From a checkpoint of a small image classifier: widths [64, 112, 192], soap at rate 0.0036.
Rows from block 10, named by matrix and row number. Rows with one number belong to one channel. Each number is 50 + 10 x the weight over its row's rms, rounded and kept within 0 to 99. All counts start at 0.
# convs0: first 3x3 conv (model.blocks.10.convs.0.weight, 192x192x3x3), inputs 160-175, a 3x3 kernel for each
# convs1: second 3x3 conv (model.blocks.10.convs.1.weight, 192x192x3x3, transposed), outputs 160-175, a 3x3 kernel for each
convs0.163:49 37 41 44 59 48 61 58 50 54 57 54 40 40 35 36 54 38 56 67 48 50 69 51 54 63 58 49 53 44 55 45 45 52 48 59 43 55 51 46 46 43 53 51 53 57 54 53 76 62 59 61 59 45 59 36 65 51 37 57 39 51 50 61 48 43 45 61 70 52 59 31 52 43 48 44 67 37 51 77 52 44 54 69 51 57 69 36 42 58 50 55 43 60 54 49 46 40 50 44 53 62 48 46 46 58 63 51 51 20 46 52 41 61 53 59 37 61 47 37 71 41 49 41 58 57 50 49 54 41 59 45 32 59 48 39 40 43 35 34 32 48 34 44
convs1.163:54 65 61 43 64 65 50 56 59 50 52 52 63 62 49 45 59 52 57 45 47 58 55 72 65 63 71 35 46 41 41 57 59 44 65 74 44 52 60 46 55 53 47 56 53 80 46 65 66 46 59 81 69 41 42 54 63 53 67 47 47 54 48 52 58 29 35 51 40 51 47 47 51 46 42 50 48 44 51 56 40 45 60 54 30 45 57 49 60 44 53 59 45 54 62 47 61 59 64 51 43 67 42 49 50 43 43 57 42 51 48 49 55 73 61 71 45 61 57 59 62 63 50 36 49 50 46 51 61 50 56 57 54 54 61 67 47 36 55 37 44 41 35 49
convs0.164:46 50 57 60 47 41 44 39 40 57 47 68 62 46 57 58 61 57 40 38 59 60 53 61 51 57 46 39 37 48 48 38 54 50 46 56 61 67 61 43 52 52 52 46 43 56 64 41 49 71 60 63 70 50 51 46 23 35 42 37 48 34 19 24 43 53 39 63 53 49 58 43 34 43 45 36 57 58 60 59 63 64 53 56 51 35 61 43 41 59 56 43 50 45 27 49 65 58 61 40 53 60 54 60 71 62 47 49 63 47 57 34 41 57 36 47 46 51 52 59 45 46 33 39 55 28 46 54 34 52 56 54 47 50 46 54 44 42 46 41 30 50 41 42
convs1.164:56 57 62 56 61 35 56 50 47 38 49 51 50 58 47 48 53 56 54 57 52 58 49 52 56 50 58 52 62 54 62 61 42 55 66 56 42 31 50 47 47 55 52 59 42 53 61 56 52 52 60 50 50 55 44 50 47 45 42 50 50 40 41 50 42 42 41 79 56 71 47 41 51 56 42 52 59 45 73 61 82 55 64 41 36 39 55 46 54 45 45 50 43 57 41 35 52 53 49 65 53 51 60 68 56 54 60 36 70 62 67 44 69 83 36 59 68 51 70 51 60 51 45 51 43 48 55 47 45 49 66 60 40 40 51 45 45 50 49 36 48 57 50 34
convs0.165:57 46 42 38 41 53 42 46 48 56 48 44 45 41 52 50 39 52 64 47 42 46 58 40 68 62 52 64 07 46 48 39 58 54 48 48 62 70 43 63 52 58 58 45 50 46 35 28 60 55 42 67 65 54 39 33 46 40 54 59 53 59 38 54 30 41 37 60 45 28 62 48 54 44 50 59 63 46 52 76 37 50 42 56 56 34 52 56 35 63 50 50 61 53 60 47 57 47 50 46 72 65 49 47 54 60 66 63 60 58 54 43 58 42 44 51 59 33 58 63 48 57 47 40 40 52 58 64 42 57 62 46 37 56 58 49 30 40 60 39 47 60 56 54
convs1.165:54 53 38 46 38 43 66 46 59 59 54 44 46 53 32 50 43 66 49 37 57 64 45 66 50 57 36 59 49 40 47 67 60 61 61 52 44 60 54 31 53 49 37 53 47 48 46 48 60 54 52 50 61 56 48 51 37 51 56 65 70 56 33 47 60 71 52 49 59 70 42 47 48 46 41 43 71 38 61 53 48 64 78 64 62 63 46 49 42 45 56 56 41 60 58 58 61 41 53 50 46 60 42 56 52 44 60 50 38 47 53 39 64 71 43 49 25 48 52 53 47 66 56 43 62 54 57 51 50 54 56 63 58 45 55 46 66 43 53 38 51 44 45 67
convs0.166:50 42 56 33 47 53 43 39 56 64 42 57 56 59 51 47 53 57 52 54 52 48 67 26 59 58 35 62 45 49 47 45 41 70 49 59 33 47 49 60 51 60 55 50 57 58 41 26 64 49 56 50 53 56 33 28 39 61 48 53 74 60 56 49 36 42 58 60 41 57 73 41 45 51 33 40 40 27 48 42 43 59 49 54 50 49 43 62 54 45 53 33 45 57 46 55 63 49 58 58 48 56 56 52 31 52 47 52 65 54 57 57 62 55 54 36 47 70 38 33 61 48 63 60 71 42 57 45 47 49 34 57 44 53 39 57 36 23 61 51 53 74 52 51
convs1.166:38 54 48 39 41 53 40 41 49 48 55 54 51 54 51 51 52 47 38 43 56 57 44 48 57 48 46 58 34 31 65 37 39 51 67 41 48 46 51 50 57 47 47 62 59 46 39 49 47 55 45 51 38 53 53 43 59 66 54 61 53 57 45 57 42 40 60 50 41 59 54 39 51 57 28 53 57 39 72 42 38 54 48 42 41 40 50 62 56 48 61 37 46 52 53 36 48 61 51 43 48 40 44 52 47 44 46 45 75 63 51 61 41 71 40 66 57 48 44 45 30 56 67 36 52 57 60 46 76 49 58 61 53 60 43 53 64 54 54 47 37 89 57 41
convs0.167:58 61 63 51 58 66 45 48 54 40 68 45 48 59 55 50 56 62 48 47 40 48 64 48 58 54 58 50 54 49 42 35 66 49 29 75 52 47 52 62 50 48 37 51 48 43 43 34 48 47 39 46 45 43 62 48 49 55 59 58 60 60 56 41 70 41 69 51 35 62 59 29 42 45 59 38 42 56 49 58 35 45 61 68 42 69 48 40 61 47 41 58 53 29 67 52 28 56 62 75 53 41 54 57 61 42 56 54 50 56 52 52 38 54 47 51 65 57 57 62 49 53 47 47 39 32 52 63 51 53 46 56 70 66 53 61 48 69 51 48 55 35 48 44
convs1.167:44 38 45 50 53 37 53 56 42 36 47 57 51 56 47 55 43 43 46 50 42 45 53 47 35 58 63 38 43 53 33 55 66 45 53 66 57 57 45 71 57 38 53 49 42 46 52 47 36 48 52 48 60 48 57 33 39 52 48 56 64 61 63 40 46 64 61 38 47 42 40 56 53 53 62 57 59 60 52 43 71 58 58 39 56 57 56 48 46 38 38 51 62 49 57 57 54 31 51 49 65 50 54 31 33 37 38 54 43 51 47 41 44 52 41 50 61 45 52 44 46 53 44 40 47 35 65 47 47 56 38 43 44 45 47 39 42 65 50 38 56 45 57 60
convs0.168:65 48 57 53 31 26 48 43 49 50 49 49 46 42 42 40 41 49 47 52 37 59 49 38 65 41 52 49 38 65 34 29 42 66 34 68 54 41 39 39 51 51 72 46 51 43 56 55 51 56 41 50 55 45 53 46 46 49 50 49 53 31 43 56 57 55 60 63 62 33 58 71 41 44 60 57 56 47 66 43 29 64 53 44 45 24 31 39 44 53 53 51 47 51 47 51 53 57 46 56 57 46 61 57 46 48 41 42 45 42 44 45 37 50 56 41 54 61 44 46 43 60 49 25 59 44 36 43 41 52 62 58 60 55 53 55 60 39 61 49 23 43 43 44
convs1.168:52 54 56 35 46 46 48 53 49 52 45 55 46 42 57 46 39 52 52 39 49 46 41 43 43 51 52 60 47 43 54 43 49 55 41 39 45 39 54 45 56 65 57 64 52 45 39 45 57 46 54 46 50 51 51 45 53 55 34 55 53 45 54 48 35 20 58 84 47 63 53 46 69 55 48 47 40 51 56 60 46 43 24 36 56 32 58 31 49 60 43 60 62 57 47 47 55 36 42 53 53 55 42 50 52 44 46 45 49 29 54 42 50 60 59 51 75 48 36 36 33 52 44 44 60 50 76 49 48 64 66 53 39 42 37 39 56 48 50 57 38 47 38 59
convs0.169:48 61 44 36 47 60 44 41 64 41 46 45 45 48 60 45 52 52 56 48 50 54 55 64 44 49 48 53 63 41 53 54 61 49 53 40 60 59 63 43 48 62 41 49 36 63 41 61 62 53 44 53 64 58 49 69 58 56 49 50 55 35 42 53 67 39 41 50 55 34 55 53 40 46 69 29 58 41 55 47 27 34 39 57 63 66 54 59 47 49 69 51 51 66 76 39 42 67 61 49 63 47 47 39 50 49 54 34 50 44 41 55 57 44 52 50 59 59 56 56 51 48 46 38 39 63 51 48 37 59 52 55 58 30 46 41 35 56 43 34 52 58 50 44
convs1.169:66 52 43 48 42 62 73 52 58 52 46 41 60 64 41 58 60 54 66 50 53 44 42 65 37 44 69 48 57 67 27 42 63 38 53 48 38 57 48 38 50 42 40 36 52 45 51 31 57 46 67 35 63 50 47 61 61 62 50 46 72 42 53 40 57 37 62 36 60 53 54 50 35 51 51 37 44 47 44 45 61 48 65 74 55 54 40 25 47 74 56 48 34 47 54 47 80 50 44 40 41 44 50 52 46 49 57 62 44 47 50 50 49 63 36 67 51 43 53 44 52 54 40 61 34 49 51 63 36 42 50 65 61 49 59 57 50 43 53 67 47 56 41 63
convs0.170:56 39 46 64 53 59 48 52 38 55 46 55 52 41 51 46 42 63 50 42 25 47 56 39 52 56 42 35 41 63 50 52 65 35 37 59 63 52 31 59 60 43 39 50 44 36 65 37 46 49 32 49 44 51 53 55 48 66 50 56 54 56 36 50 51 30 48 50 52 35 55 57 53 53 40 50 73 47 53 54 69 46 36 51 46 39 61 66 58 48 54 48 50 49 48 43 58 53 51 44 46 54 46 50 56 56 57 49 52 59 57 30 47 52 55 52 57 56 44 54 47 46 57 49 44 34 37 59 70 57 56 37 61 52 25 58 57 46 42 49 65 56 51 57
convs1.170:61 50 48 47 54 50 57 44 43 45 48 50 46 52 54 33 52 45 51 59 57 49 46 42 47 50 25 51 61 45 54 47 48 39 35 54 39 41 50 52 57 46 27 43 34 61 36 56 43 57 58 52 46 44 56 54 71 39 66 52 46 45 46 44 52 54 57 46 53 61 50 52 38 48 47 81 71 63 53 64 44 68 74 46 43 54 75 54 47 52 45 53 44 52 58 47 60 49 33 56 45 52 55 53 56 40 45 50 37 41 41 32 64 26 50 51 50 39 63 45 43 60 36 30 55 51 63 61 49 61 51 59 39 50 58 67 43 37 47 50 61 50 66 82
convs0.171:62 53 54 36 54 53 48 43 56 50 65 65 63 50 39 54 54 55 48 62 44 36 62 25 35 51 58 44 45 56 23 36 70 58 44 59 49 53 56 42 46 47 46 46 58 61 47 62 49 54 58 40 45 43 37 44 53 37 53 46 50 57 39 46 36 30 52 55 53 45 42 26 56 62 46 51 45 62 42 52 47 49 39 58 51 43 52 49 52 72 47 56 60 45 42 50 45 37 48 37 40 63 58 43 55 56 47 72 71 62 71 48 54 52 43 36 52 29 62 38 49 63 61 48 43 44 72 59 42 48 45 51 64 53 55 57 51 49 57 48 52 50 54 34
convs1.171:39 50 63 41 52 51 40 38 41 45 53 39 45 57 45 55 51 63 67 38 53 49 32 55 50 42 46 56 46 58 55 61 57 52 62 36 39 53 54 47 54 47 55 48 52 35 49 53 60 48 41 31 49 32 59 28 42 56 60 48 57 59 48 59 53 58 50 59 35 60 42 64 52 65 52 35 45 60 60 51 65 51 71 45 43 51 42 73 41 52 45 58 53 43 48 49 58 45 49 49 35 46 57 45 54 52 56 59 36 51 54 57 61 73 36 40 38 53 64 58 56 35 45 41 50 51 60 56 59 46 55 51 44 61 53 49 51 54 18 29 57 59 55 62
convs0.172:38 56 26 60 63 34 50 57 56 42 47 45 43 40 36 43 37 42 49 50 47 66 71 63 61 60 69 41 58 42 56 60 44 77 74 55 45 42 37 53 64 55 61 51 52 57 45 62 66 66 53 35 65 29 63 56 38 58 46 49 77 45 63 71 22 39 65 47 40 55 52 43 47 66 35 22 41 45 49 46 43 50 46 49 43 46 49 64 58 52 63 54 36 52 43 43 52 45 41 48 41 52 44 46 55 49 47 59 56 61 42 41 55 59 45 60 49 35 57 55 46 64 59 28 44 58 43 27 58 54 41 38 41 38 40 37 70 59 55 57 41 73 61 42
convs1.172:42 65 59 55 55 54 51 41 58 53 46 56 48 49 56 66 50 49 25 39 46 48 56 48 60 51 41 53 46 37 66 35 36 65 55 51 43 38 39 49 48 36 53 44 29 54 45 51 45 43 29 56 58 39 60 55 66 67 64 34 42 52 62 62 58 59 46 57 48 56 51 51 43 42 46 46 56 70 50 38 48 52 40 71 51 43 43 52 50 44 49 54 52 54 45 47 61 51 57 52 54 59 52 50 52 53 60 58 53 43 54 58 50 46 49 35 60 51 45 33 58 55 45 65 57 70 56 58 73 49 47 54 64 45 38 57 45 48 63 31 26 64 23 42
convs0.173:54 55 63 37 42 56 57 51 53 51 49 51 50 50 34 29 48 68 55 52 53 47 52 62 68 52 69 57 48 56 27 42 57 49 41 57 40 36 52 45 47 47 52 47 49 37 38 53 64 60 45 54 48 33 57 44 48 29 53 53 54 57 49 48 55 66 57 34 59 45 44 41 50 38 35 22 29 50 37 56 58 58 50 59 46 43 53 61 50 62 57 49 72 44 40 53 45 50 52 66 55 42 60 50 53 48 38 47 54 57 47 37 49 56 58 47 53 48 48 50 55 42 61 51 36 54 50 56 57 45 58 59 47 49 27 55 45 49 49 53 44 50 64 56
convs1.173:51 61 49 63 49 53 54 46 57 61 51 54 55 53 60 44 34 53 63 32 36 42 46 60 52 48 52 62 53 50 50 54 62 52 49 30 43 46 53 40 40 61 41 48 57 59 67 52 52 44 54 56 61 63 49 55 56 57 52 64 60 49 49 53 36 40 41 53 33 54 47 56 73 63 53 60 57 47 65 49 65 62 63 48 40 54 50 44 51 36 45 52 40 59 47 42 51 43 44 59 62 67 59 50 50 55 58 49 39 59 42 69 67 60 52 59 57 48 53 58 42 54 69 59 55 54 58 40 42 43 56 50 50 54 71 63 75 53 39 49 63 49 63 54
convs0.174:53 53 59 54 52 63 51 44 43 31 52 39 45 55 58 44 44 54 42 59 41 51 38 39 52 53 56 64 54 50 48 56 54 37 49 52 56 46 41 61 52 55 46 54 56 49 37 49 53 52 40 72 58 51 39 55 64 40 38 33 47 58 39 53 67 59 52 51 47 42 33 58 61 39 50 52 34 43 39 34 61 49 55 53 66 69 50 51 77 54 47 69 46 61 76 53 47 56 58 60 38 51 42 36 52 46 53 50 45 41 34 48 40 53 30 39 43 52 47 48 42 56 67 48 50 62 36 38 49 54 35 33 49 53 62 43 35 32 54 56 55 42 52 45
convs1.174:53 43 36 39 51 47 30 51 58 53 58 38 58 59 35 61 53 45 66 45 45 63 50 46 50 47 43 53 60 47 45 50 42 53 48 43 51 65 53 56 48 49 58 41 50 56 52 53 47 42 34 49 69 58 53 51 56 56 49 43 33 73 52 60 42 57 48 23 41 43 39 54 47 54 62 41 47 48 26 63 57 46 53 57 57 58 65 36 45 48 50 61 48 58 58 53 67 59 50 28 50 55 56 42 46 41 53 73 44 54 52 56 46 49 54 42 57 57 45 50 52 41 46 66 45 50 29 40 56 53 40 37 53 64 53 35 24 29 53 49 64 42 44 63
convs0.175:64 51 52 58 45 58 57 63 46 46 55 71 42 55 58 38 49 59 49 48 51 40 43 53 49 48 36 41 51 61 59 45 48 56 65 64 41 50 33 45 42 46 50 43 59 31 49 40 41 63 60 40 36 61 48 41 57 50 46 44 47 59 47 57 62 60 39 63 59 46 72 55 37 45 60 34 60 35 45 45 36 42 62 45 44 53 46 37 50 33 58 45 40 49 48 49 47 51 68 54 43 39 55 48 50 51 52 52 58 45 52 49 56 36 39 65 40 49 54 32 58 50 34 49 53 67 52 52 44 56 76 50 38 50 36 33 51 59 53 44 48 37 59 52
convs1.175:47 43 43 42 58 61 51 59 40 46 52 45 52 44 46 54 56 49 43 50 61 49 54 52 50 57 53 24 45 55 52 42 50 44 46 41 57 47 52 52 49 53 49 52 55 44 51 43 37 59 65 60 57 31 39 55 64 39 56 21 55 58 31 42 53 51 52 52 53 57 50 63 57 43 60 59 74 60 48 63 36 49 49 41 58 40 61 46 56 76 52 64 55 45 68 56 54 52 38 61 57 44 46 52 50 57 64 54 71 40 51 71 55 48 64 51 49 44 44 52 57 56 41 48 53 40 37 58 56 40 36 53 58 50 62 66 65 44 78 53 52 45 38 58
convs0.176:62 55 53 66 60 54 41 36 43 69 61 42 52 49 49 44 42 41 47 44 59 62 52 57 51 54 40 39 42 29 50 44 74 60 56 60 52 51 51 59 60 52 46 45 41 48 51 52 52 66 48 55 47 45 47 42 44 58 59 41 65 54 57 43 58 77 40 40 63 64 44 35 49 55 39 50 51 52 46 55 60 48 47 39 56 54 53 76 76 50 40 44 36 38 47 35 74 57 47 50 52 60 50 52 56 65 61 58 64 69 61 57 63 51 29 45 32 44 46 39 57 47 39 43 66 47 58 57 75 35 41 26 43 49 45 65 65 57 61 56 45 40 34 60
convs1.176:32 59 55 51 57 45 37 46 52 55 43 51 55 50 43 50 57 64 50 56 45 56 53 60 35 40 51 67 70 62 58 55 40 65 56 41 46 52 57 41 43 48 45 48 50 55 57 68 49 55 54 55 60 46 41 47 48 68 62 56 33 47 50 69 73 65 48 26 32 48 39 39 58 45 48 53 42 40 52 66 63 60 43 57 36 38 55 49 48 47 47 39 47 59 44 52 49 45 60 45 42 37 51 49 55 40 61 69 54 62 46 62 42 47 50 37 40 56 52 71 51 54 40 51 52 50 37 51 43 67 44 50 45 55 62 57 62 58 46 37 36 57 34 31
convs0.177:60 38 44 43 52 54 47 63 47 48 71 50 49 64 62 46 59 40 60 49 41 46 52 78 53 42 53 41 49 65 52 39 68 53 38 44 49 43 64 48 36 40 41 45 48 56 33 37 70 50 39 45 55 51 43 51 29 48 33 39 47 47 38 39 41 45 57 36 58 32 45 49 71 66 71 48 42 56 45 26 60 54 49 50 48 71 64 49 60 68 51 68 74 45 60 40 61 47 57 46 54 40 43 49 56 64 69 51 53 42 56 65 64 41 45 52 52 53 63 37 46 54 37 57 40 59 58 53 29 60 40 36 66 59 36 55 42 52 44 44 59 29 59 45
convs1.177:66 45 58 51 52 58 53 60 36 33 41 47 50 55 60 54 53 60 59 62 59 41 53 42 49 55 55 58 71 61 48 50 66 45 46 52 44 67 58 48 56 43 47 42 65 62 43 51 51 48 49 48 65 37 48 47 47 56 37 44 53 53 46 58 56 52 63 21 53 51 52 67 48 48 62 53 48 59 58 49 58 38 46 56 44 55 61 42 69 67 57 56 58 43 47 59 59 30 39 43 70 57 48 29 46 57 49 48 48 40 53 57 50 33 41 46 60 56 33 61 54 50 44 62 30 43 52 59 53 43 30 66 62 58 45 65 61 48 48 66 43 70 48 26
convs0.178:38 46 37 70 60 52 58 58 71 47 62 70 47 40 37 52 33 38 43 35 34 53 51 36 51 36 54 58 57 56 45 47 51 53 32 57 56 55 47 54 48 46 40 45 55 35 55 53 38 48 55 51 50 51 40 46 46 36 39 58 51 56 71 40 50 45 46 36 30 44 35 57 44 51 64 54 52 63 57 56 50 42 46 54 47 59 66 50 48 55 48 62 62 32 48 37 57 47 45 45 65 66 40 50 40 39 44 50 59 52 48 55 37 47 55 60 55 24 42 70 49 53 56 43 44 46 51 59 68 55 56 44 61 54 52 43 53 50 24 47 39 24 46 61
convs1.178:40 30 41 45 49 40 51 59 41 55 52 48 58 52 33 50 41 52 60 49 47 28 39 40 31 47 55 47 48 52 35 37 42 63 37 36 62 45 42 59 39 48 60 53 63 51 48 46 37 52 45 43 49 59 50 35 60 45 56 48 29 48 37 62 63 56 48 56 37 57 52 55 48 35 53 52 51 47 47 65 40 43 44 50 34 39 32 41 41 40 54 50 39 62 63 37 55 48 53 39 49 55 46 58 58 53 48 38 35 32 58 25 45 35 72 52 44 52 37 47 53 52 47 65 66 52 48 54 62 54 47 41 50 54 48 56 46 59 50 43 45 49 44 41
convs0.179:56 61 66 49 53 68 64 56 54 48 47 54 53 46 60 59 40 52 50 39 52 43 57 42 45 52 59 47 58 59 39 56 49 16 54 49 27 62 58 35 62 45 47 54 45 38 48 29 54 61 50 59 48 37 50 42 48 46 40 41 59 23 30 36 24 61 40 51 35 50 44 49 40 59 63 53 49 49 63 63 54 46 56 50 40 48 46 43 52 55 45 34 43 49 50 60 54 40 49 58 71 56 47 62 55 36 61 60 63 48 52 54 52 55 49 60 71 49 34 59 40 40 51 44 49 57 44 45 60 45 48 46 50 66 47 37 37 42 46 52 33 33 61 52
convs1.179:47 47 42 46 52 39 48 33 32 41 38 50 46 39 53 42 45 56 60 50 16 72 48 53 48 49 32 45 48 55 43 41 71 35 41 74 55 57 49 47 60 49 45 57 51 61 66 17 32 52 50 60 54 51 43 57 55 53 66 49 54 48 32 58 50 41 41 56 59 54 59 39 51 56 56 51 72 34 71 50 30 47 65 73 43 58 72 32 55 46 49 55 52 36 37 54 59 42 62 57 43 46 64 50 48 51 49 47 44 66 70 62 57 64 75 70 48 36 54 44 48 58 59 41 61 52 54 45 47 45 46 69 51 46 65 56 35 50 51 44 48 54 59 58
convs0.180:53 42 50 32 46 62 52 53 44 37 43 55 54 46 36 49 44 58 51 60 49 58 74 49 39 48 36 33 36 50 38 09 40 63 40 68 47 47 47 49 45 50 56 50 56 53 56 48 83 74 60 61 63 52 61 44 49 56 53 46 62 57 55 51 48 46 28 53 61 46 69 65 55 45 44 53 48 57 60 47 61 58 50 64 39 39 33 40 57 60 50 48 54 67 46 38 67 53 41 45 45 46 58 51 47 60 47 48 70 58 56 45 66 61 43 36 38 44 58 41 49 67 66 50 68 55 42 45 41 44 79 64 45 46 42 48 41 54 57 41 43 49 62 64
convs1.180:61 55 45 56 62 47 47 42 39 56 63 51 65 52 41 68 47 55 63 36 49 57 53 51 50 45 53 38 54 41 56 54 41 51 56 31 42 51 62 51 59 51 49 57 56 42 51 55 33 48 51 67 58 53 50 46 59 37 58 54 58 53 65 73 32 40 52 61 34 53 48 46 64 62 39 42 65 49 42 46 31 51 67 50 40 47 55 36 34 56 64 52 42 47 30 39 57 49 49 49 38 53 67 47 42 45 50 52 50 63 56 54 53 57 39 51 43 47 58 54 42 66 54 42 61 52 61 53 49 58 45 38 51 45 43 45 55 47 71 29 31 55 25 37
convs0.181:39 39 54 59 36 62 56 49 50 64 48 47 49 43 66 50 45 59 52 61 40 51 40 48 71 47 61 44 38 52 38 52 31 51 52 39 58 49 57 47 44 50 48 55 58 68 60 51 37 47 56 47 47 45 38 52 41 42 50 39 37 47 47 74 43 47 55 50 56 64 46 47 38 39 54 40 41 48 57 51 67 28 48 56 34 64 68 35 67 46 54 42 51 58 39 40 32 36 61 59 57 53 42 53 54 46 57 62 36 59 50 51 66 62 58 60 43 48 50 45 52 60 67 42 36 46 50 55 61 60 71 50 35 33 33 50 49 34 58 61 47 49 54 46
convs1.181:54 59 51 52 55 56 62 50 48 41 51 48 40 43 58 48 52 56 72 48 64 58 58 28 62 57 48 53 60 48 59 47 59 46 64 67 60 42 49 59 33 40 51 41 34 49 60 37 63 62 56 65 51 59 41 47 51 49 37 48 63 41 41 28 47 63 36 57 66 27 51 75 62 67 62 58 65 72 46 53 40 38 29 47 49 49 44 51 63 55 55 58 52 26 45 56 24 51 52 60 45 42 41 44 49 56 53 51 38 58 48 53 46 36 68 44 45 49 45 68 58 33 40 60 50 67 59 62 49 45 57 61 43 42 52 34 25 49 63 58 65 44 55 54
convs0.182:46 40 64 38 53 55 47 49 54 53 54 59 61 44 43 72 52 64 54 50 42 57 60 39 59 50 53 54 47 44 34 32 47 53 43 55 37 35 47 51 41 34 43 44 30 40 60 64 48 74 61 61 68 43 46 58 49 43 38 59 53 28 57 41 47 60 46 47 44 75 42 51 71 62 62 56 53 56 68 48 62 49 54 55 37 50 50 65 56 42 53 64 59 53 55 53 54 38 56 48 49 55 50 51 51 45 60 49 59 56 57 50 56 57 49 56 56 48 54 44 40 44 68 61 60 56 54 45 58 38 49 56 51 56 50 48 42 45 38 41 65 63 52 54
convs1.182:39 54 62 47 57 48 50 51 45 41 48 39 53 51 47 45 50 42 62 53 52 43 49 45 48 57 45 52 53 42 43 34 49 42 49 55 59 62 61 57 58 57 55 69 67 59 48 60 60 46 53 65 51 60 33 45 45 59 54 28 70 31 40 36 47 54 42 56 43 43 65 66 68 58 57 45 60 35 48 51 51 38 64 57 43 45 62 65 49 56 62 54 50 59 54 57 50 56 62 52 53 49 56 56 55 63 50 44 55 43 87 48 38 57 59 21 64 58 55 41 53 51 54 40 48 52 42 36 36 52 38 45 49 53 56 58 50 38 51 37 41 54 59 52
convs0.183:34 60 57 47 56 54 44 55 63 44 57 55 66 59 46 58 56 42 57 42 52 60 53 53 37 52 18 63 59 38 51 55 46 24 56 50 58 60 59 57 55 55 59 47 57 38 53 70 40 43 42 40 51 38 55 49 43 55 52 45 51 43 39 57 48 35 43 55 56 55 49 59 36 64 64 45 50 45 44 43 52 69 46 51 62 31 49 64 36 53 46 42 63 54 45 39 48 47 30 57 60 61 66 46 63 60 54 55 42 52 37 48 50 36 52 41 47 60 52 49 45 40 45 46 33 51 78 50 51 58 37 53 56 53 59 39 49 52 36 45 49 39 38 43
convs1.183:65 50 52 48 51 48 47 55 51 54 53 34 50 50 34 47 52 52 62 54 61 40 41 45 74 42 48 47 65 61 38 56 71 53 67 54 44 62 44 45 61 46 64 48 53 51 54 67 51 39 41 45 36 41 30 38 53 56 36 69 36 41 65 57 62 60 65 48 46 69 64 38 54 53 52 51 49 50 67 32 69 60 75 59 56 38 47 48 25 45 75 56 57 61 46 42 56 45 40 48 59 71 51 45 45 57 44 52 71 58 38 49 48 67 53 49 36 57 61 63 46 54 61 61 44 42 48 37 59 47 39 43 52 56 28 62 54 54 42 54 59 51 54 62
convs0.184:53 51 61 59 48 62 53 54 67 52 45 45 59 52 43 53 51 46 69 51 54 65 46 54 49 45 48 65 49 58 56 37 42 42 32 39 55 47 50 42 41 41 45 52 68 48 45 69 54 59 45 29 54 53 53 42 51 38 39 49 51 52 51 46 41 54 50 44 44 40 40 66 51 45 54 51 41 60 41 46 64 50 78 67 68 58 38 87 55 40 47 43 48 52 63 46 47 42 49 55 55 62 44 48 68 42 46 80 47 46 58 52 45 46 50 44 52 48 43 44 57 45 43 49 53 59 39 39 43 53 50 63 47 39 43 32 53 49 46 59 38 57 61 43
convs1.184:49 37 32 48 53 51 58 55 42 49 50 57 49 54 57 58 49 59 33 45 47 56 52 41 50 47 57 49 52 50 55 49 71 56 56 43 55 56 51 41 58 51 43 44 59 61 62 54 59 62 46 47 50 56 37 43 53 47 52 40 54 47 49 37 54 53 53 38 66 47 38 69 57 37 44 46 56 49 49 41 58 71 59 49 80 63 35 37 69 55 72 69 62 44 54 56 36 53 55 56 70 62 65 53 48 55 31 51 50 65 57 45 56 44 37 58 58 49 48 57 62 59 46 74 61 54 54 57 49 54 50 63 42 46 69 73 48 38 65 55 45 47 70 47
convs0.185:57 56 42 56 39 36 53 50 59 44 59 46 54 56 57 44 46 50 21 45 51 41 51 53 55 40 54 58 54 49 55 51 35 71 53 50 51 50 58 53 60 50 54 58 50 38 44 38 35 35 26 51 27 44 40 62 56 44 52 39 53 55 50 61 37 55 55 27 42 41 57 48 32 47 51 47 48 47 49 45 46 48 52 53 36 49 45 32 54 62 62 57 53 62 61 58 54 61 49 54 51 47 52 70 60 49 56 49 39 42 54 58 40 38 65 48 56 63 50 40 41 53 58 67 62 28 45 50 54 61 59 56 63 62 48 73 61 61 38 25 37 18 42 68
convs1.185:52 50 39 52 41 44 48 48 31 51 42 60 57 54 52 44 41 57 61 43 64 49 43 29 54 51 27 48 51 65 45 42 68 53 39 50 55 55 55 52 52 51 52 40 52 67 55 37 61 55 58 46 37 52 57 61 48 43 45 55 67 55 34 23 59 48 58 53 57 55 53 74 49 51 59 66 53 49 52 52 64 43 63 57 66 62 44 31 33 47 43 50 62 38 44 63 41 48 51 29 50 49 41 47 55 56 44 37 56 45 36 41 57 34 64 36 58 51 52 40 54 48 51 51 61 69 52 52 47 53 54 48 47 46 54 33 41 43 64 45 33 49 43 42
convs0.186:59 21 41 47 53 65 50 47 60 48 49 58 56 58 59 52 57 55 27 55 63 44 56 50 45 37 44 58 41 51 54 40 46 43 49 53 58 40 46 49 51 46 43 54 47 47 70 41 55 62 57 43 42 45 55 49 48 58 47 48 60 54 34 66 54 69 46 70 82 37 79 55 54 30 44 57 56 41 21 59 44 47 40 39 54 41 52 58 52 70 52 56 41 59 59 54 54 37 52 57 55 64 44 48 48 68 51 46 65 45 43 59 40 48 52 52 58 39 48 48 38 44 45 50 64 50 67 60 59 60 74 70 58 61 43 59 48 55 42 51 59 41 56 54
convs1.186:60 52 32 59 52 44 71 65 71 49 46 60 54 43 51 65 63 51 35 50 61 46 57 62 44 46 55 60 48 64 47 48 49 45 52 39 51 51 48 41 55 58 37 54 55 52 25 59 45 42 55 42 39 39 43 51 47 56 51 21 51 66 63 47 52 47 61 46 42 43 61 41 39 57 54 68 59 28 58 33 32 59 46 44 57 46 60 50 72 67 50 53 50 49 43 43 65 56 62 43 44 58 46 47 44 52 63 67 62 50 52 49 59 67 25 60 46 50 46 57 61 61 38 42 56 47 47 55 45 58 55 36 79 69 46 66 56 73 58 52 43 32 41 29